config.yaml
arch: "transformer_decoder"
model: "autoregressive pixel model"
dataset: "photos of plants, animals and fungi (iNaturalist)"
train_examples: 155796
image_size: 16
horizontal_flip: true
levels_per_channel: 6
vocab_size: 217
width: 128
layers: 12
norm: "layernorm"
norm_position: "pre"
activation: "swiglu"
mlp_ratio: 4
head_dim: 64
fused_qkv: true
bias: "all"
qk_norm: false
layer_scale_init: 0.1
parallel_block: false
inner_norm: false
positions: "sincos"
tie_embeddings: false
init: "kaiming_normal"
residual_init: "none"
optimizer: "cautious_adamw"
lr: 0.0015
beta1: 0.9
beta2: 0.99
eps: 1e-10
steps: 14200
batch_size: 192
epochs: 17.5
lr_schedule: "wsd"
decay_fraction: 0.2
final_lr_fraction: 0
warmup_steps: 1420
weight_decay: 0.2
Rows from block 8, named by matrix and row number. Rows with one number belong to one attention dimension. Each number is 128 + 24 x the weight over its row's rms, rounded and kept within 0 to 255. All counts start at 0. Numbers have three digits each. After the name is the row's rms in percent of the matrix's.
# q: attention query, key and value (stacked) (model.blocks.8.attn.qkv.weight, 384x128, the q third), inputs 0-127
# k: attention query, key and value (stacked) (model.blocks.8.attn.qkv.weight, 384x128, the k third), inputs 0-127
q.49 084:111168131117168120167109149151092151106092095134141117156141087131094111128174179147100097113117172150085134088117147111121115066093125131102117128154121134123137131109140123112150141160161150109109142154110163121128142135104117159118155147112114139134175104097128143148107113136099120095105143090132114152143109091134126156151120124124134090133111075118138132175167181113140106127102
q.50 100:124094071114091182173129141102108094125086116161108192143143129117115124092109112127167114148160139127095115130122139148149115122104111126093138128154129162081163126143137135125103141121137146102121178102116153130136088166084120114101131152150171149130130126118102089112109093088123129130122125125122150155160163120129108136130123139115161110114158122170124100124144108133119174098174
q.51 083:110144127162115136155181119150163146078124149111152126133117127151101162191087112135123098111150111166082116132145121086103153133101091137166156147137089126126093093122077136129100124133115134186169166121144097129108109096114099121129160144140112129137116138135125135168140161148129099106155139134117148093105121130083097121145150122165128131113126110093130146131107115163151123143165
q.52 095:117136171150101142089173106117123134115129165090153120087100154176106132167127107115069090136127114120152124149144102109158138123119102143151101138121168144134120091144155095089152118128158131096156081170105103143134111090147121127121131119145124156112131136123124156142142123105135138095164116130113139096150112172117123141107129133118101176116130115105113103111093173202130119107145
q.53 088:131092107141093103096132131116139105131095135178130132156105120162135096124143145157104100093145132143099140137127121127140175140129091162146145133139078121122115129134159119088159082126118182150167164140124120156129139132125088117121136169107169136131125126120151181171137109143148138135074114089142133097128154129088096126120094125125077101125151077124154167151139096143124121109130
q.54 085:155124092152161128103146130142101147138163138160147138153106115106171130078086101106176162129148118133134149153140130098163145155168146122096106113092116140138161118108148097172140135134072131124108104095146096104138133153133149103092126135143139102125149079158135137138160167143127125118145085131159111105109125161130083129132127107139153111135194130137117151107099083094123145136123
q.55 100:142111133133090115109157144127097139162151126133124136083187116155164128080139115138123083144122133145140134111150152084147128127105094116170097139120111097162092147097084103099137157171113120119150130124136098115104111105138161125143108176157104137106127115098069122141124107129147122162134121166143120114072152118168155131144122099153101137100095140145107111172146167109144133133124
q.56 106:139112116150119090108104140165122149120122136121141099134083152101140114158113137143097091149143115122117122102152113163125116138118162130168128080113108113124087117090087086093135131107116116080146125177147128156141114109136118147160137115098148121103123128140165152128104145137114157126174174199114133123148096146152134160114147189134133104138091173124130129126137154131112085169112
q.57 103:124163106107152168137119095153123167094086129149166139164137167136162136125147111125114107107161145123127148148113146108112112128079081150108134154152107106096115149128114133144116145165105147092096143114125144125138130156117104141105160140146156144130147080135119142163134116176125130097120144110149088095161142134099139123152126112101136102144153049105147117163141082095118092107104
q.58 107:109109137103137103159079133150147149138128091157079119106180117107114122068140110159156122165134148146096135148098124081149150149121129101132080105142143114106176099115128137162117144157135117104133158138153140105097115132103139170150136155115092125141133087109183110087102126188146123138122131120137119134116119105132132129150123132156152133155116164135091121107170158106136153162108
q.59 105:110106125147119155149128172178155108117144124131126133089154132132183131181112152112109146121173142115103147145124130111135107104135084140150117116119099117154095188119105110130108126107125121107073111134118102133056135137155115120183073136080095161152110085133144156127139125139110148107185124148122118125140154147156122129124107103148121129130129113137158114134121126174152108139111
q.60 090:105140156096101164110110145105147125100122147138144123120140182131143122128140105140184154129111151119169107167094125171142109163155121138135113120157120131127186127139109103144104159129139142147112073130117129132161142120135141100101100112103079081150109144096159115106154132149140132130119126129144094128102138117051136080100148135110136163127173120194105110115131135117145141119114
q.61 093:120140136123126124102140136084123119078122155135123126103087112135085118111160151140126118120148091113072096114127137127135159145172114111110154143150144136110128149092107178093098134173074148178140142125143161164133113107139097135138156125091124116132093152099125118150149111111171095142157152145088125121129108086066137115136137149125170136117111150156121124145142159125171167126141
q.62 093:143116188103135109140126097127151119161135123155109117126128105145060140121134180110109190099090127133119133116134118129118145122146148112109132168147171174139141088171171142157164093119171137184134139105110141112145134123120144157094108089162101119149141161142104114113119113109140100136085097090157145148100106122125101125120143093153131139150125128112155144123098120116112121105154
q.63 096:095117146087163150126110144126121113098112126162137144120165134128157137163131159120163128098151098117139109109100141147120129107095130151067133121179113146118131157147155130143100117160151154048115099128101164170133133148124080087105075115086106093164171074129112144142115139142088130127127131160112142172130120120135142130099104128103132155142152114137138106121120143130142121115124
q.64 108:141155122096133109134109165117147134131137087125114090164125130147051117085098134142124127117152145130111118135107132127092147110097104116134127113137134156163163135096130122137079119142147108171166141163105078173140147104142113165178133121134163151094093086123082100121127153166120131133127171082145141118119113118168133156131112155127157099132124148120144137091134137135145155169124
q.65 109:129078096164153172190125155125114123133128151124100165151150123150172125134134174133130151138150133122099113133130122067114125111147096145137108114118118130094110134094115148165149138156171116159133144130116133113168136139085083066117112153129100127166120144155102106152131090125129183132115130113119115124130107096098116121149122122142128081159145142066115102133129156144122108134153
q.66 099:132116129120162112149123088167154093140109097134112100131123098125124122121152149113103096074117112121126106111100140127108151113105163117098113092128125131136134173123148132112111113132093132156136103121118125114075126185149156127189124113156131114147079158135126161114179147168142149138125125123130180127100173118150152142096115172100143150143142145165166107121128130118120139197115
q.67 102:132123121207167091112112160144067128106129162114125126113146146125129133143135110129104111125129091119136141149138106096132091167152111147120111116091129119117120164121134134117174119124139124094108098155116145126116132116154141123084134138121159132196165147120139120123150120070146152146132110152168146113122121128070088107141118127119115123135155160107124139131124133040163112151126
q.68 078:124120128110152165077146141148122098125150130135094126149123148127122138168138139093106156104134076114115143151157131146115160163174145142170156141144133124126154119145133121128098122123089138142119107105123152153086097123154134150127126126131115130175095155156134171162152137099137115134137128106144103138138124149100145061088109111133125120109140096105161129084082078141129143145203
q.69 091:146117118116138101093106129132132125182129102143085086131139135137146131069117157128112177153108121107169163155147113103134126112140122127107134151121165140116152101129153164162155113120125131091124149146132151121138130114122128169150109141158110129158135120146143118113091159121182134146060127075108100104118127095166162144129115080179112147125129136154092096123121154123076116141115
q.70 103:104109115138105071114127162194134106157142118106101072142120109149129133104126106155099079154119141136151168146129131174125124140080142102136130124109163092127145155087129124092166101147109108090133128180148108149101138120142150122147136136138095132123106153123160137111121108139114171099133122122097164154106113139101126167128117202158115140141119135140132111116140139167103109119106
q.71 112:134140168144147069114087110183092094141118109129139135118108109118111145116140130136116118149148106128075121116085112131115137140126139138136143124130148092203093137135097137118115133110133123171095111129104122157162102142158124120114102084123117180121079172104141162100133122124119170112162111158112140145145166129094128159127145158144133111099107101122127139147137104115126122161066
q.72 107:121117092092141176175139107133143123096064110141135153124169112110096131092110141123166091146126133148095138101123107133094122108074110112089093129128136146130170162134127125139128127131117114092117193147160167143113132106120118130107121101126144101118121117127145102083130118177149106159140123133153128141081122117153124133165145157120171143113151142151109085135166129103123169140153
k.49 091:134099127143120114167128178143139104170096101137138087120170104113146095154173117132167072115100160151098117158140119121153115128124126116132151141174099097126183096146117137137091112134133156088137168127157124110137131154164131155167124136091140128129111109120170117136093146119130111080123092121108120144109167086129156134118129107096163126117126142124111079140121162127162144109117
k.50 098:119126166113103129173116145158158115152116092156167173088145102111121104105146165104153128163168155140087123137132149097136170140118135126075102122154137165091141122141129115124116129083102110143143118119103119107133158167151131111131117170080144122122129134130131117078153146140100126081120135121106143123163206111101159112137087097105139089134104124137104135127131107129121134129144
k.51 088:162113158145063160143146133147119130105144151091158127102133139134144150133057176101115072112116107125097099128130141126134152074116128123137157095179130125126143114133085111105117135129118139147156089089157142155107114104124137080116156159176170137166116118138114140159136111127123107102091151135120161118108083118135118133129145147131155134130114132128092165113161138157123107109146
k.52 099:127139134136078144100125136158122138110182150154142122094086135136134124157162114117082106130119108117131168139146144116194108131117150144134104110071119138136127145137155090137139118118136093132143098108150128130087106083136096099103129099157135124117143094149115162181141109107173097099148139130102112146134154162131137126118167112116125093114155062130161124134104126168101109128159
k.53 097:127138137146106106120116122116141165127113141105068170130120122148138103128118183143118143129108146133139164095103104126138110106134135140139177130134144112125117176129151115169094074125099136105130102156134121139122129155130117159118163117105160112144131078127130121139137109130095106157150109114171150134077177082107136150125110090148123099109121125132170141127120136153133081129214
k.54 089:143131142122154137102070106121115172093110091131152135134097158119112139148113132093111143143158120067148142103104114149141123134133127140111091172113118114070106126135144125136158147128135126137101150133111152105116122165120109124106163132162100153166144107169127127139097181155079113131125094115140125123163134146145096140171070164148117141128155118102139189113124119129139128096166
k.55 097:099140124128129119116153128161118135137133147110129143148195121132145111086116149159136076152110142106136134133158172088137132174107096101182138152104115102148088094051093161157152142109130130142142136132101139122091149110139091099150140129146123168095108147133080150117112125099141122099134096123136116107125136114134097135142165111086133131167150090148113106140125130130157164127135
k.56 107:102100112094124111116152108132108087122165144111143084140126151175163094150092114132117167114115092109112119166119141122121137146139090107165114104114117150133151132102090131098124104140120123142154139140202149140105160099105084090131168137126121129121099131121127141141120161127145152153108128189093197148131070148140145099114145129150126094118130128149112136129133144105149163120121
k.57 102:150091142127091115145074118147131158142077112146145119143130109139160137154157126114166072097120108144104151149122147110113135107150120108131141143212110098102156077124062091137104128114121138126137121138145163106176120124175135152140129139112138133118116124156153127145146152117095105098117119138133140133133171096133139115122124109132171089105136132111101120159130128100181159112135
k.58 107:127127148101117120172165122157147102098140100142136113174175147118083133089124134149140126146120134089157097084138134107114094163093106130157127200132146113122125135101142157140125153139135128141116124177133119121113146138087152138145127172158100147127131118125142087066097120133125111125113103126103119137146089125134123118174149150115115149129138117094116120090204097120129124120096
k.59 101:145117085164111132105130097130121132079111104076116131137110123110176175130103137117147126122114119110121151107103175138132145096168150141137119160123136109146159155092119129077098126138135150131138124139183157148103136114161121138143177095139113126143098129150129128127098080092097133118164139158124124105160120153122112097150147128138103166142059087122136119129114132143171082138143
k.60 095:128111119098155147120141130124164135119135138121155155133122143096129129140125096156152164113171115086133143127147140103108101149123123130123127126176105087118163127148123133118143154127138101164125077148090107146166144105165134067124110102174117125093143161125132123137144081125161097150133150127176059114157146138136120137125119140142157100102117144154114121127094087090134143105060
k.61 097:141124161116102172156141109122144117120137138106177145111139149153096118063125160100131104105150146104095100143188120062162131078142084095137120121146159143161137156144117182118105110128125093112158101127106160141138141146118138090121126109152126111155110137098173132129144107084144132126126146143111139134124135105107145132077112112116167141135125160165105122124128150108135162152112
k.62 096:139169140148181159137130156113147148128124125158070120126123105097102144119122127116087112139095154175127125113125099187127117097087161166120112138084142143156116165149174123154146146141156149112081156122090100142118098139111167168113093120099118099135160130109147121128101099162136144135128118085132094119093090119120097151114142136137128145131146142108146137109131134157092093122152
k.63 090:083126136160115136128109134135161161070123143120092128157104126106140149129138093153164158085131144140053114104102141145126115082160112167078095124146173123099151177154130129116108127124123130107122164123111125092138146130169150152116123118092092102158143115141186143115131093116122130153138137130111099109126121119137123128118100152148138133118094168146183125145091110147137110124120
k.64 103:147150111084097145120206091118132104110138082110134137128148160141115144141066143152103162102164133119161127144116094130129121111136106123149178162122140140166155108137130122124118132147090131165119149117147093182132144114121165103123131149140142136142133125094085118119082125145141119068100140111149123110112123112122145152076104118108118113128107170140137158110154101109123117160161
k.65 113:139066139123129151126106143143112138124084171082093111130136164111137153117132164148158162120142160095121099126112143131129130122090143132092126121165133105130139114092135119078137144118117127164119153134149131118120099112131095114149107164115120130150118096148149105089157109111145173109153070131107173106119114126091089116164122132145117153139153103063168152142110138168158141126101
k.66 102:103132059138134112093137087123121103109128113139113127151094138170144127129107134097141184091122144143119165117082135085117129106141140114117149130124146130131046149152139152128142111164105123114146113145158141144121145175117159128130129094113133121104134141100158134128154134152121160124135136109117116087102151110109154153093085118120149134160112176164163147120165163141092111173128
k.67 096:152117139131119118101109129099102135110160170133113092108160163136087086142158096113124101104137137126135150120121138090090115120168140141094061117105118099108132137103111148133152109112141148141172124151141160130099135110111112159151123099141105134139099122145157092134087131108135124155155055132137151147134157152171063150134149157138131135103172111122162131121107168128154150138120
k.68 077:140153113111124146124105105119121159118148131147112138140109115130146180140098117135121134134161107163110115110104072190119114124152136136141088130101124134104105164141118128078139143149111148098113108131107140135120095102124151117122116107145136125168145145112117142121142102098148170255141144116140137100113098133098095138134123111139110128120121149127153137127130137095159136175168
k.69 090:135151107118128103135159125119101104144143119172066139184145110142109153101177134166101126199117132120171139081119106137162104153145135140117113120091127135135101120083146130134140153112117147070102159138088147131149081118098107169117155138111103140103145110117134085086118145114153123114119121087138128141104125135110156131129111130139108141114180131125143131144115111108138140156173
k.70 086:112138113126151107115154127140112086146159153154134119143159135156172073128137099132096152148091116107158150146134152133120122170134134107156187114095140110140120144128118153141137098167122105095137154126193122156093147165102110084128163104114124131098136110121161124128114148144145141071133114147101157132141125139111161133107112149124128130135112100159114123100180133155079084113166
k.71 114:111110127100133100124165107094139086138133131114116093109156109118133120100052149100117111155120136111080135141131123136125158142099154126131116118143154141180080132117105145117130116127180111137151117109109159171135153159109114128134107128125150158084116149104152138172134146129126131167133114139050106117167134153128145120088153132151152126147092076130147140124125169113127112140079
k.72 108:123165141129097120165155120174106112099101101128160104111158145112111125111110168122153109136138163145105098113126139108086157127142107126123103176161136129080147136098130102159132124136102112117149122153158145142133125165110162112125135118136151175107110122127152081072132123164089106080095172126167129116135123119139160164133115162093143127130143141110114097123184084140113154132140