From a checkpoint of a small autoregressive pixel model.
Model: 3.23M parameters, 16-pixel images, arch transformer_decoder, width 128, activation swiglu.
Data: trained on photos of plants, animals and fungi (iNaturalist), 155796 training examples.
Rows from block 7, named by matrix and row number. Rows with one number belong to one neuron. Each number is 500 + 25 x the weight over its row's rms, rounded and kept within 0 to 999. All counts start at 0. Numbers have three digits each. After the name is the row's rms in percent of the matrix's.
# gate: MLP gate (model.blocks.7.mlp.gate.weight, 512x128), inputs 0-127
# fc1: MLP up (model.blocks.7.mlp.fc1.weight, 512x128), inputs 0-127
# fc2: MLP down (model.blocks.7.mlp.fc2.weight, 128x512, transposed), outputs 0-127
gate.473 099:461495494498482541500513486473545487506500520480460495478476497540549533533523505505492538484500542531466487524503516486487528507494536489508490484466538461514510510464465483513505537488493509565521497468488528467470466472488515504485497527471460488483508486512499495537481461528529563495489509541493487492480549501457456475487466464540495521532474500510520520496467475485499511533519
fc1.473 097:518498476489505467474531479500521552532536518508524471515515532529515492486477506437499488495455452502525522485503490531518500463475447469478500496505542497494487484469499536497519490528443492530512467511496483510532501495508500493485490467496485466523555487516530495493487507508514474476477473544510525546527542502524489519515519542458504530507574509490514449512531498507481489491484
fc2.473 097:514492486526451511464514465506510521505536552482463503500468457485514508517454510511516546480544522504463471481488506524524487510517478513518477515499505470513481503505497499503521490567487453552537500497494517515504534485490504489500462514480505494483465490518479548538482505504508526470473541554512508460509535511492486485520501520516496467523514501561488486502493455460494544522451
gate.474 100:507466486472506480508489486469458467502481513474501499448511522487531511494536498499532498487504515520506526488501511495501474463519482503457481543500501498499510527471508556549509480516474534539512538460513536493474481488472449464508478526501470445498506466517487493528536526515540513532470472500505559549496515505471506453502520501516506566496510487483520447510491494508498516466516
fc1.474 106:491512480537499509495556507491475514499529486540444447472496485522540498502485511452489520512503478506553492480521504472505524509491547508473497495525487496535528467421501527527551487522528505508515498498467485493450489502477534512489455508516470516526517525487465495473519485485482473511532457517459494545481486467517514516520489524495511492550533513502502468500452517490531502499500
fc2.474 106:492544471491478543475524438477510493498504537514517519487527503483490497473486493496558540498429531492516524502428493489456464477500510474455495516505506512504477516442485481513526517486510513475510494501521502518527494474490520526537491525453494518475508533476529476492500514507491491498482571522477512499474544489499456505520519528471488486531508528516467512509521538506487494466512
gate.475 102:513482504458524484543526500482482504471470512499510506475497518552504565512569481506445540508494496483521466501530504495451516508466516493502503523504515519500488486510506493473522546503497479462444534499505479565496485529477499485503466520461462504508489484527467501516483494533511524513480474531502486507508497472503514499505470518485492470468458480489541498443500546462534520484504
fc1.475 095:501481519488502516494483541517439494519472503527452508516518514506469491502525507490511524493556483480497466464466464524515548480525469494515499497482525502513535506469497518548489492512493483537519513504476505524496489517510524465482483477513472425464480455440511544510488507470490495475498445512485515468536499546513513500470519523552524519546530481525485486486521518481510482503498
fc2.475 099:451495515543524529491456508510482508471522489520501501485496501531482513496521472499493476493497531484495509535558490481492462512477476494469498515493493504473496436493496529485523535494563460482493521545526433518522478534516516510510518530520493494515477470534502511492529504591530541476477504509510460481493486531505515490492463536496511490485503469546509494468487525485500528517509
gate.476 101:498526538474500512443474508507532514481512478481461529486471552455412513511505515516505531506517508525498490472533484508480484494477521501507494481511502477520520489498481485450549505524499485516484435522518478525494519530480524503515507480526530455505483505500495496429467534538486527487502535465456504550514480510524499499521505553516516514499463484470516487492515497497486506514487
fc1.476 102:472453515482511500512545505526432478489451492468513506503507528560506522498492532516502492477477516460519496522482518492476491571510506509474477479475516522512478523530499493565482481528556487488487542503508550481529483473502487466498488491511497498492480501470551521511543515516520474508520492531473500477477489477488526489509515477501534462535483517477539476486472547472479510507502
fc2.476 097:522521499541512501508482524420521511488523479506485447485463459422511504522494465518512550498537494501496503504504498510494520448431482473473502523543499543558521496494501526527510481491479502509493462505505505520463507497491494526478495507507520515493542480525515525489457504524453482514502518520501484481479468528519473509499514547511481496518537513516535507480500467528475508524484
gate.477 109:506537537475556461515465488472521520507483495541526520491524453522549484510527526462478504432516506494511508490463487510510522465528476496508519498529523514455487507493488525516467498498485458518540513495485471487500435499496535516516447515518489509495546488460507494519520516494514465494526480537513505502515483509508517486477475517480494506518524487545536513479486486517547559491466
fc1.477 113:516513511454495511557523505480501509494459505511488514443506487495527518522512460456477470525478474543535525483538487551505495564501560506486489557478496543518503512504496502525490523535494521493499507533475521487531456469474516508476478473492459484530500504475498503493459482482489483483523486528508511523512476524488481506491514536511491501483491549479460496501561501461479506465502
fc2.477 111:498513489506493518469510474511459506489460525555503521542478530520545525487507540470514487407525483529500507499503497510476513490522474486518498485502488551470482541489509489513544508458488509468521512510502527532510520477479516483533522488494494522512495471498550478509522522483522488508524476523483480479505508532524532463445464543479487495506509451528505512464486512522551516533480
gate.478 090:530498469498492472467569530490476506472488455476509513527522478514495500551480536496500483517451512490482521508481537519522501519492536499504539507519510517510439488487489504467461516548518514489481518494504555487479481492525506529491489520474475534523524484531477457465476480540495508509492474504486488491526456465524515425529475485536514495537511500521522491482447497487524507509508
fc1.478 092:526498456487535481461544494516451495473475478477492494530510514524473511526475529478486507483480523479512489442516512521536465508478516513478495462548534500491471490506488548496488511533505465531495503508489543467498501505553466506498513527486468472519516493506477478524490493522512502491503501526462537504497455532544507487485499499563506501575534516520472487505443487509469501484499
fc2.478 096:487470587520511498522504532512535485507519528480522496496535477529489473505525492496465452483481505471483518546490541500493485460471505509476511519503478489501473493516515518493515536512509487514505528501538446548506528530515556521519516480484540511445505518519520481483479520535461514474523461537508480496484456510526479431494473507465510517514486526523516486500513508485523526513514
gate.479 103:478528490511521508493530496490464443509452499539517488508494480525523499478496452486510498503501486525487503531509513509500551510452520505508528485534570500537532469455520534469504498493519513470468565488489487498470490550532528488510500518487499519499481471466477531516518498505513514513459481454492483509508513517540514452480469498548513460513494519483522456482482521513489482455522
fc1.479 100:510490526491571537485519513492490499479511536513488501495481468496481522468498567462518475506540538524472518508560528497508487453537476518450445492514525521529522472490491516541514542493485493522517492499500456490454471480465462480472474500491523536460500547517481518481526527507509480485488489482513452488478484494524515508517511488484497487528481506559500516505509507481486480503486
fc2.479 104:523481539487535526480526569536465489506479522510494522464492488518496477477468462495526437502478525519494528523495521477516523420527513503527480483496489537471507465514506465521488494471468530514493472535494486510475515523496457480487492502498504573520538449485509513468512491516516483472509499477505496490511494483510514452514486491545531450462507521491517519490489507486498530505504
gate.480 098:466504507525540494544511527480494499480509494520538516471494474511484503473511514502484477509492518493520492447551483476510475512515490523491433519515499497536495473513532480502501503488508490496449541503473430500524503491499516510499514507505459510446467498514496536490527530494484459494499507466512501505468479527544518483471582479493524527477487512534517498489459522443511546470518
fc1.480 101:470505488487517476526499577501478492505487512485476484541459481490471528492461485522488553518516524505502493477490487531527519490493473514528517520508506500528507495491488463527503506490471572523488500456529508498515518542473476507503496507452509491506491536529457488495506516487454471451484539515462474545499540470513466525556467485497489441483504498511509511505460502512510476468489
fc2.480 103:516445515510506475494489523527509477507466532502493512480516516510482475529525465480512504503488529522519480468486498467500481495459522478492515529507542498489537497486503520489482498516526501535550478465508497499440485508494544471516483518485540481511495475481486502574455491498535560489524554505529496511446514472450523487545495482450514489530535470503501491500509463506494521503532
gate.481 098:475494494508493497497491495501494472469545525470502492501510536481529497494480486504526477471502516458485521505494495512507497520568494512478522543478461511470500509548483476486502505518493458491514519504550527528535487515567499478482531505513456451547475465556495496516449532486485516458462493491476470476478530511489501505520488487502488504531512514497545521493438499550489523523475
fc1.481 095:530496515474473452529497497560526522496523545463505497464498489541508485502461495456524431531499537472489463500517511537511509500494502526511456493501513484460502480520502501516523492485514494510525486503476533481484504524532510494499530545446490537521492483517496506495525475503522528494487516458497496475498484461517527558500507507512479511481499534485467478507469452515446544546514
fc2.481 095:493501453536513523494532520465479479500514507539533471529490527515490473440511497490519539528510572520480505534508462454491530475521531504505509511512496473447490483475497485468480507502484468461548489525563506503534542455517500489520517495498459517492502491488528480539452570510491522478478494525487508505513492497493500466509499517527524490513485512490485527508479485465472504480501
gate.482 103:438516526549495473496505533466491494507505512485473505511510538495487522499506476490479524510493496437484497484531470485501508491428504498520469476560533486505543502478488517442505517503458520521486525538486514513510472456512434509512505496471518514484529519522528532495474532518539464529480496537486493536522457475507508478498513514499522484509437490484496511494464512523501497528511
fc1.482 094:505521478470528519519537487525490485478529499498553457480503501456483489504492550490512500516516529479501476485503490522537529478523442516503480472522492520489490509488502504504499510506463547507491471474512480497547469505502487516449513494484493499504521556544467491493466453525502514453502526471477490456452462511533489498517509456454492519515517486541511538519499483543515551483476
fc2.482 097:535513509483483525520471484572495531483446456550461485481494519527467480524515501498505460511500522510487518466475468490494493512493523524496509478506488482513458529488477480484497516511562475493510500501490473470443487526484568500474510455498483512509522471517515531453492505514487517494536516474424521448524489494507490496530507533504492510516482493489464510513513528479527525512493
gate.483 097:523537539508495480516505500504518438541492524515462502467523516465482514493501465483482480510438511474469505497528453503521538473531494507537531528533520496480506476494500461536504520523458525523513447483524499507526491496507474560508579507498483489513509479477500539502482458505471487482496494479472439530518489499497494508480519510528484498492502503478484528489467481543480467484511
fc1.483 096:453493464536501459455497456521494477496491477481518494484512510531486517515471552464498467546476492501509548513538519522458503533502503527506483504512528506474507442509492511483480526458514447476477490471504498529452478497525511529484537514505508492516482494486527505504529549525501454477496486551501514532505516486510515477526518493500451518529503451531449475519477522504509508494521
fc2.483 093:497497471475542466451546468520511478489520460504461508536485532524514453503490494490519456492511476522499536495491505480471485532519485491532520482504480508474523510491503489504502471487511496502525482473531510516426526510522511490490538569503544545527479540529508519557536529505515495503506492476535507530497490507519493487492514519505524500502531477500479462478420490494510504488529
gate.484 096:504505511499462514461477493459512496541449518484466512467515513503532545500514506481484457534493511528443518491502510547489486515472472441525520543497505480469469495490477508505515540536511481543485536506495494530533475489515464499498507523496515487476528484480494511537507467464531530505507452561479484520486517488466497515508483489487513509503496524455524510459549499489545525510479
fc1.484 100:471531497512494497493486453514519505496531562489483483472498417462514517473487462490493505509486532566474493485507517500499470505546483506513502474513449519511520478534507523498472489518510503502511486530559523516541500480461489522464541501560534480487528490496468500507504517530462467472549505497458494503480481490490506487510513459476512492455520518537506490504505491523483535497486
fc2.484 104:511499485468505481530547479498514454490450456533523497548476495488458496463488494496468467476481491499536502541487509487503528502488548494526496486546526473489511501487536523503461438512518476492481512478490485494433519503507531458529522485532521516535474518550491518509522516479491519503513500494495500492465518503484529489544477491510461499490489526506519496527457484526441484459517
gate.485 089:450482502452509483533544472497493458502528489508506467549463486533496520503466504510514502569508495501461579502510515511516483487493479519469496477478557508546511499427493471526471526501495522544491527529510507481511461512516510544511443491491501512493480501491511469473505453484488525472539518483496489497506511480486515508489555508523509483477466495505515501505482503504496495480488
fc1.485 098:473517485489523497545432483494459487509478560515526494510505470508511527500461514529518514504510499520539543514529516538494478498512513483485501500504487468494430460513513539488516490534493475468473526540483475475492512486528532503485485496542481496509514506483478487492500498517498483443500494444542525479500506517441508495466480472517513496550547490539481543500512526500507480485533
fc2.485 099:561489550485471503472508538518513493501519481536538525503524532470522488487518503476467511491453484462527533528485506486519503525525544497491551523486481499466505509521489502483516484546512494490521462492473511519494514466493495518501491511450493534450488503544536488522496506503523438485520486546491470481518462510525510479559521485492526504481538458507492476491510513472512507461463
gate.486 102:487511479466464482502538485501501509510497512508458488501523516479510527530533515484493524515481484480511474524457503516534504474449511474502505504484517471487527532527498503444490486461510449544499513472462492518527476526511524495496536492497426490516496500476460485514518524503513450555506494528503500543522532504502530516470517510506467486498506537502499502454532514567529487442495
fc1.486 101:547469495534537464485507504510513487515507503470527482513480484514516503484503489505510449498470528505482480495511473512504525538498533488474527515473536486491459514478527468519503478510514485539487492484488459516540521566474525483516518494483554484488439542501509525507459495499520495504423519499479493474480482471549491537550506470495492522523442511519521490498497482525489502501457
fc2.486 100:505523482502468465446437465472484483494482497479496543487508487475540508531508513491524499480500483473507484486468520530478493525514509492461496534493521509490521552502511541538476524537521499456507526511490558493506490503511473518479498465501445527496492484468516470523509510459483489513505521481547526507530461528500494506484457452473518489528511513477505470513550537530534497460517
gate.487 112:514483471503502451504544526474503526506464516513514493465545523440475513496512472534486487484502446505483445471526482553511506494485522476503514518507495457487545501533519480521470502535481502496571498497510472521523499493518481513486533493459487521536527511496515461508460494463510507516464466498470518515531473501505472450503501484532495464508501494515494532484516523510501540543467
fc1.487 110:520444466505576504502534460478501486504504515511496521513488511540556501520469464514441491510508501430464520493508490532486518485498508507521503507494518493478520508458459532486499494535474500462520519512487533465462488505486544543502482499555510536518522436497485483526489483503474496515520485485537497490499500507483492498484471494478493493506500545538503503521536488483497551473494
fc2.487 114:459498518539495456480433529486487538482529513502446531502504473480477499541518537498529510517516504490484528500484536486508508480471456503463482476520478527482473499482501488482491493478512455544484466457532497509473513496533508500487506520473500464549498482526492526540536541543504460528525516500507493508499482516531537507519508553494491504492522502505462542493481497541514519474458
gate.488 084:509459508512524520498463520486491513431502532523489507462458475480487540525479451499484500498516475521484509516523512537491474484525490548526487479496483498500492527493511495512524496526478469518507541511525516483568486482480491486430459516495467478513476540503510510494521469503459501510481469523472507448545478496552508470509505500480521509512517497461497507516486507498539550449487
fc1.488 087:455555504503537560534551508527512530486488492485526521522466529530526493502506470489486479509486514478469472487477515496484466491508489479531515485480490497552505531514510452514464491490498488469509536486488515516535509503529478461541514474486559536540505516504486479557511499510470524474485513489500494489496513482461529478511481483502501505537487479438458476490442498533510508500486
fc2.488 085:464532477520525495534487463533490520479453467497512471530515534501522496515479512494501551479520472511533510505486508484486470536463498491484496527488527498507474517518525559512501506511492439477472469508445489471448506522506496479529541474468532493497529513506470473464483503510492496503573477512493512520480530477483449516475464498457482511513495511507488473512538460501530510533486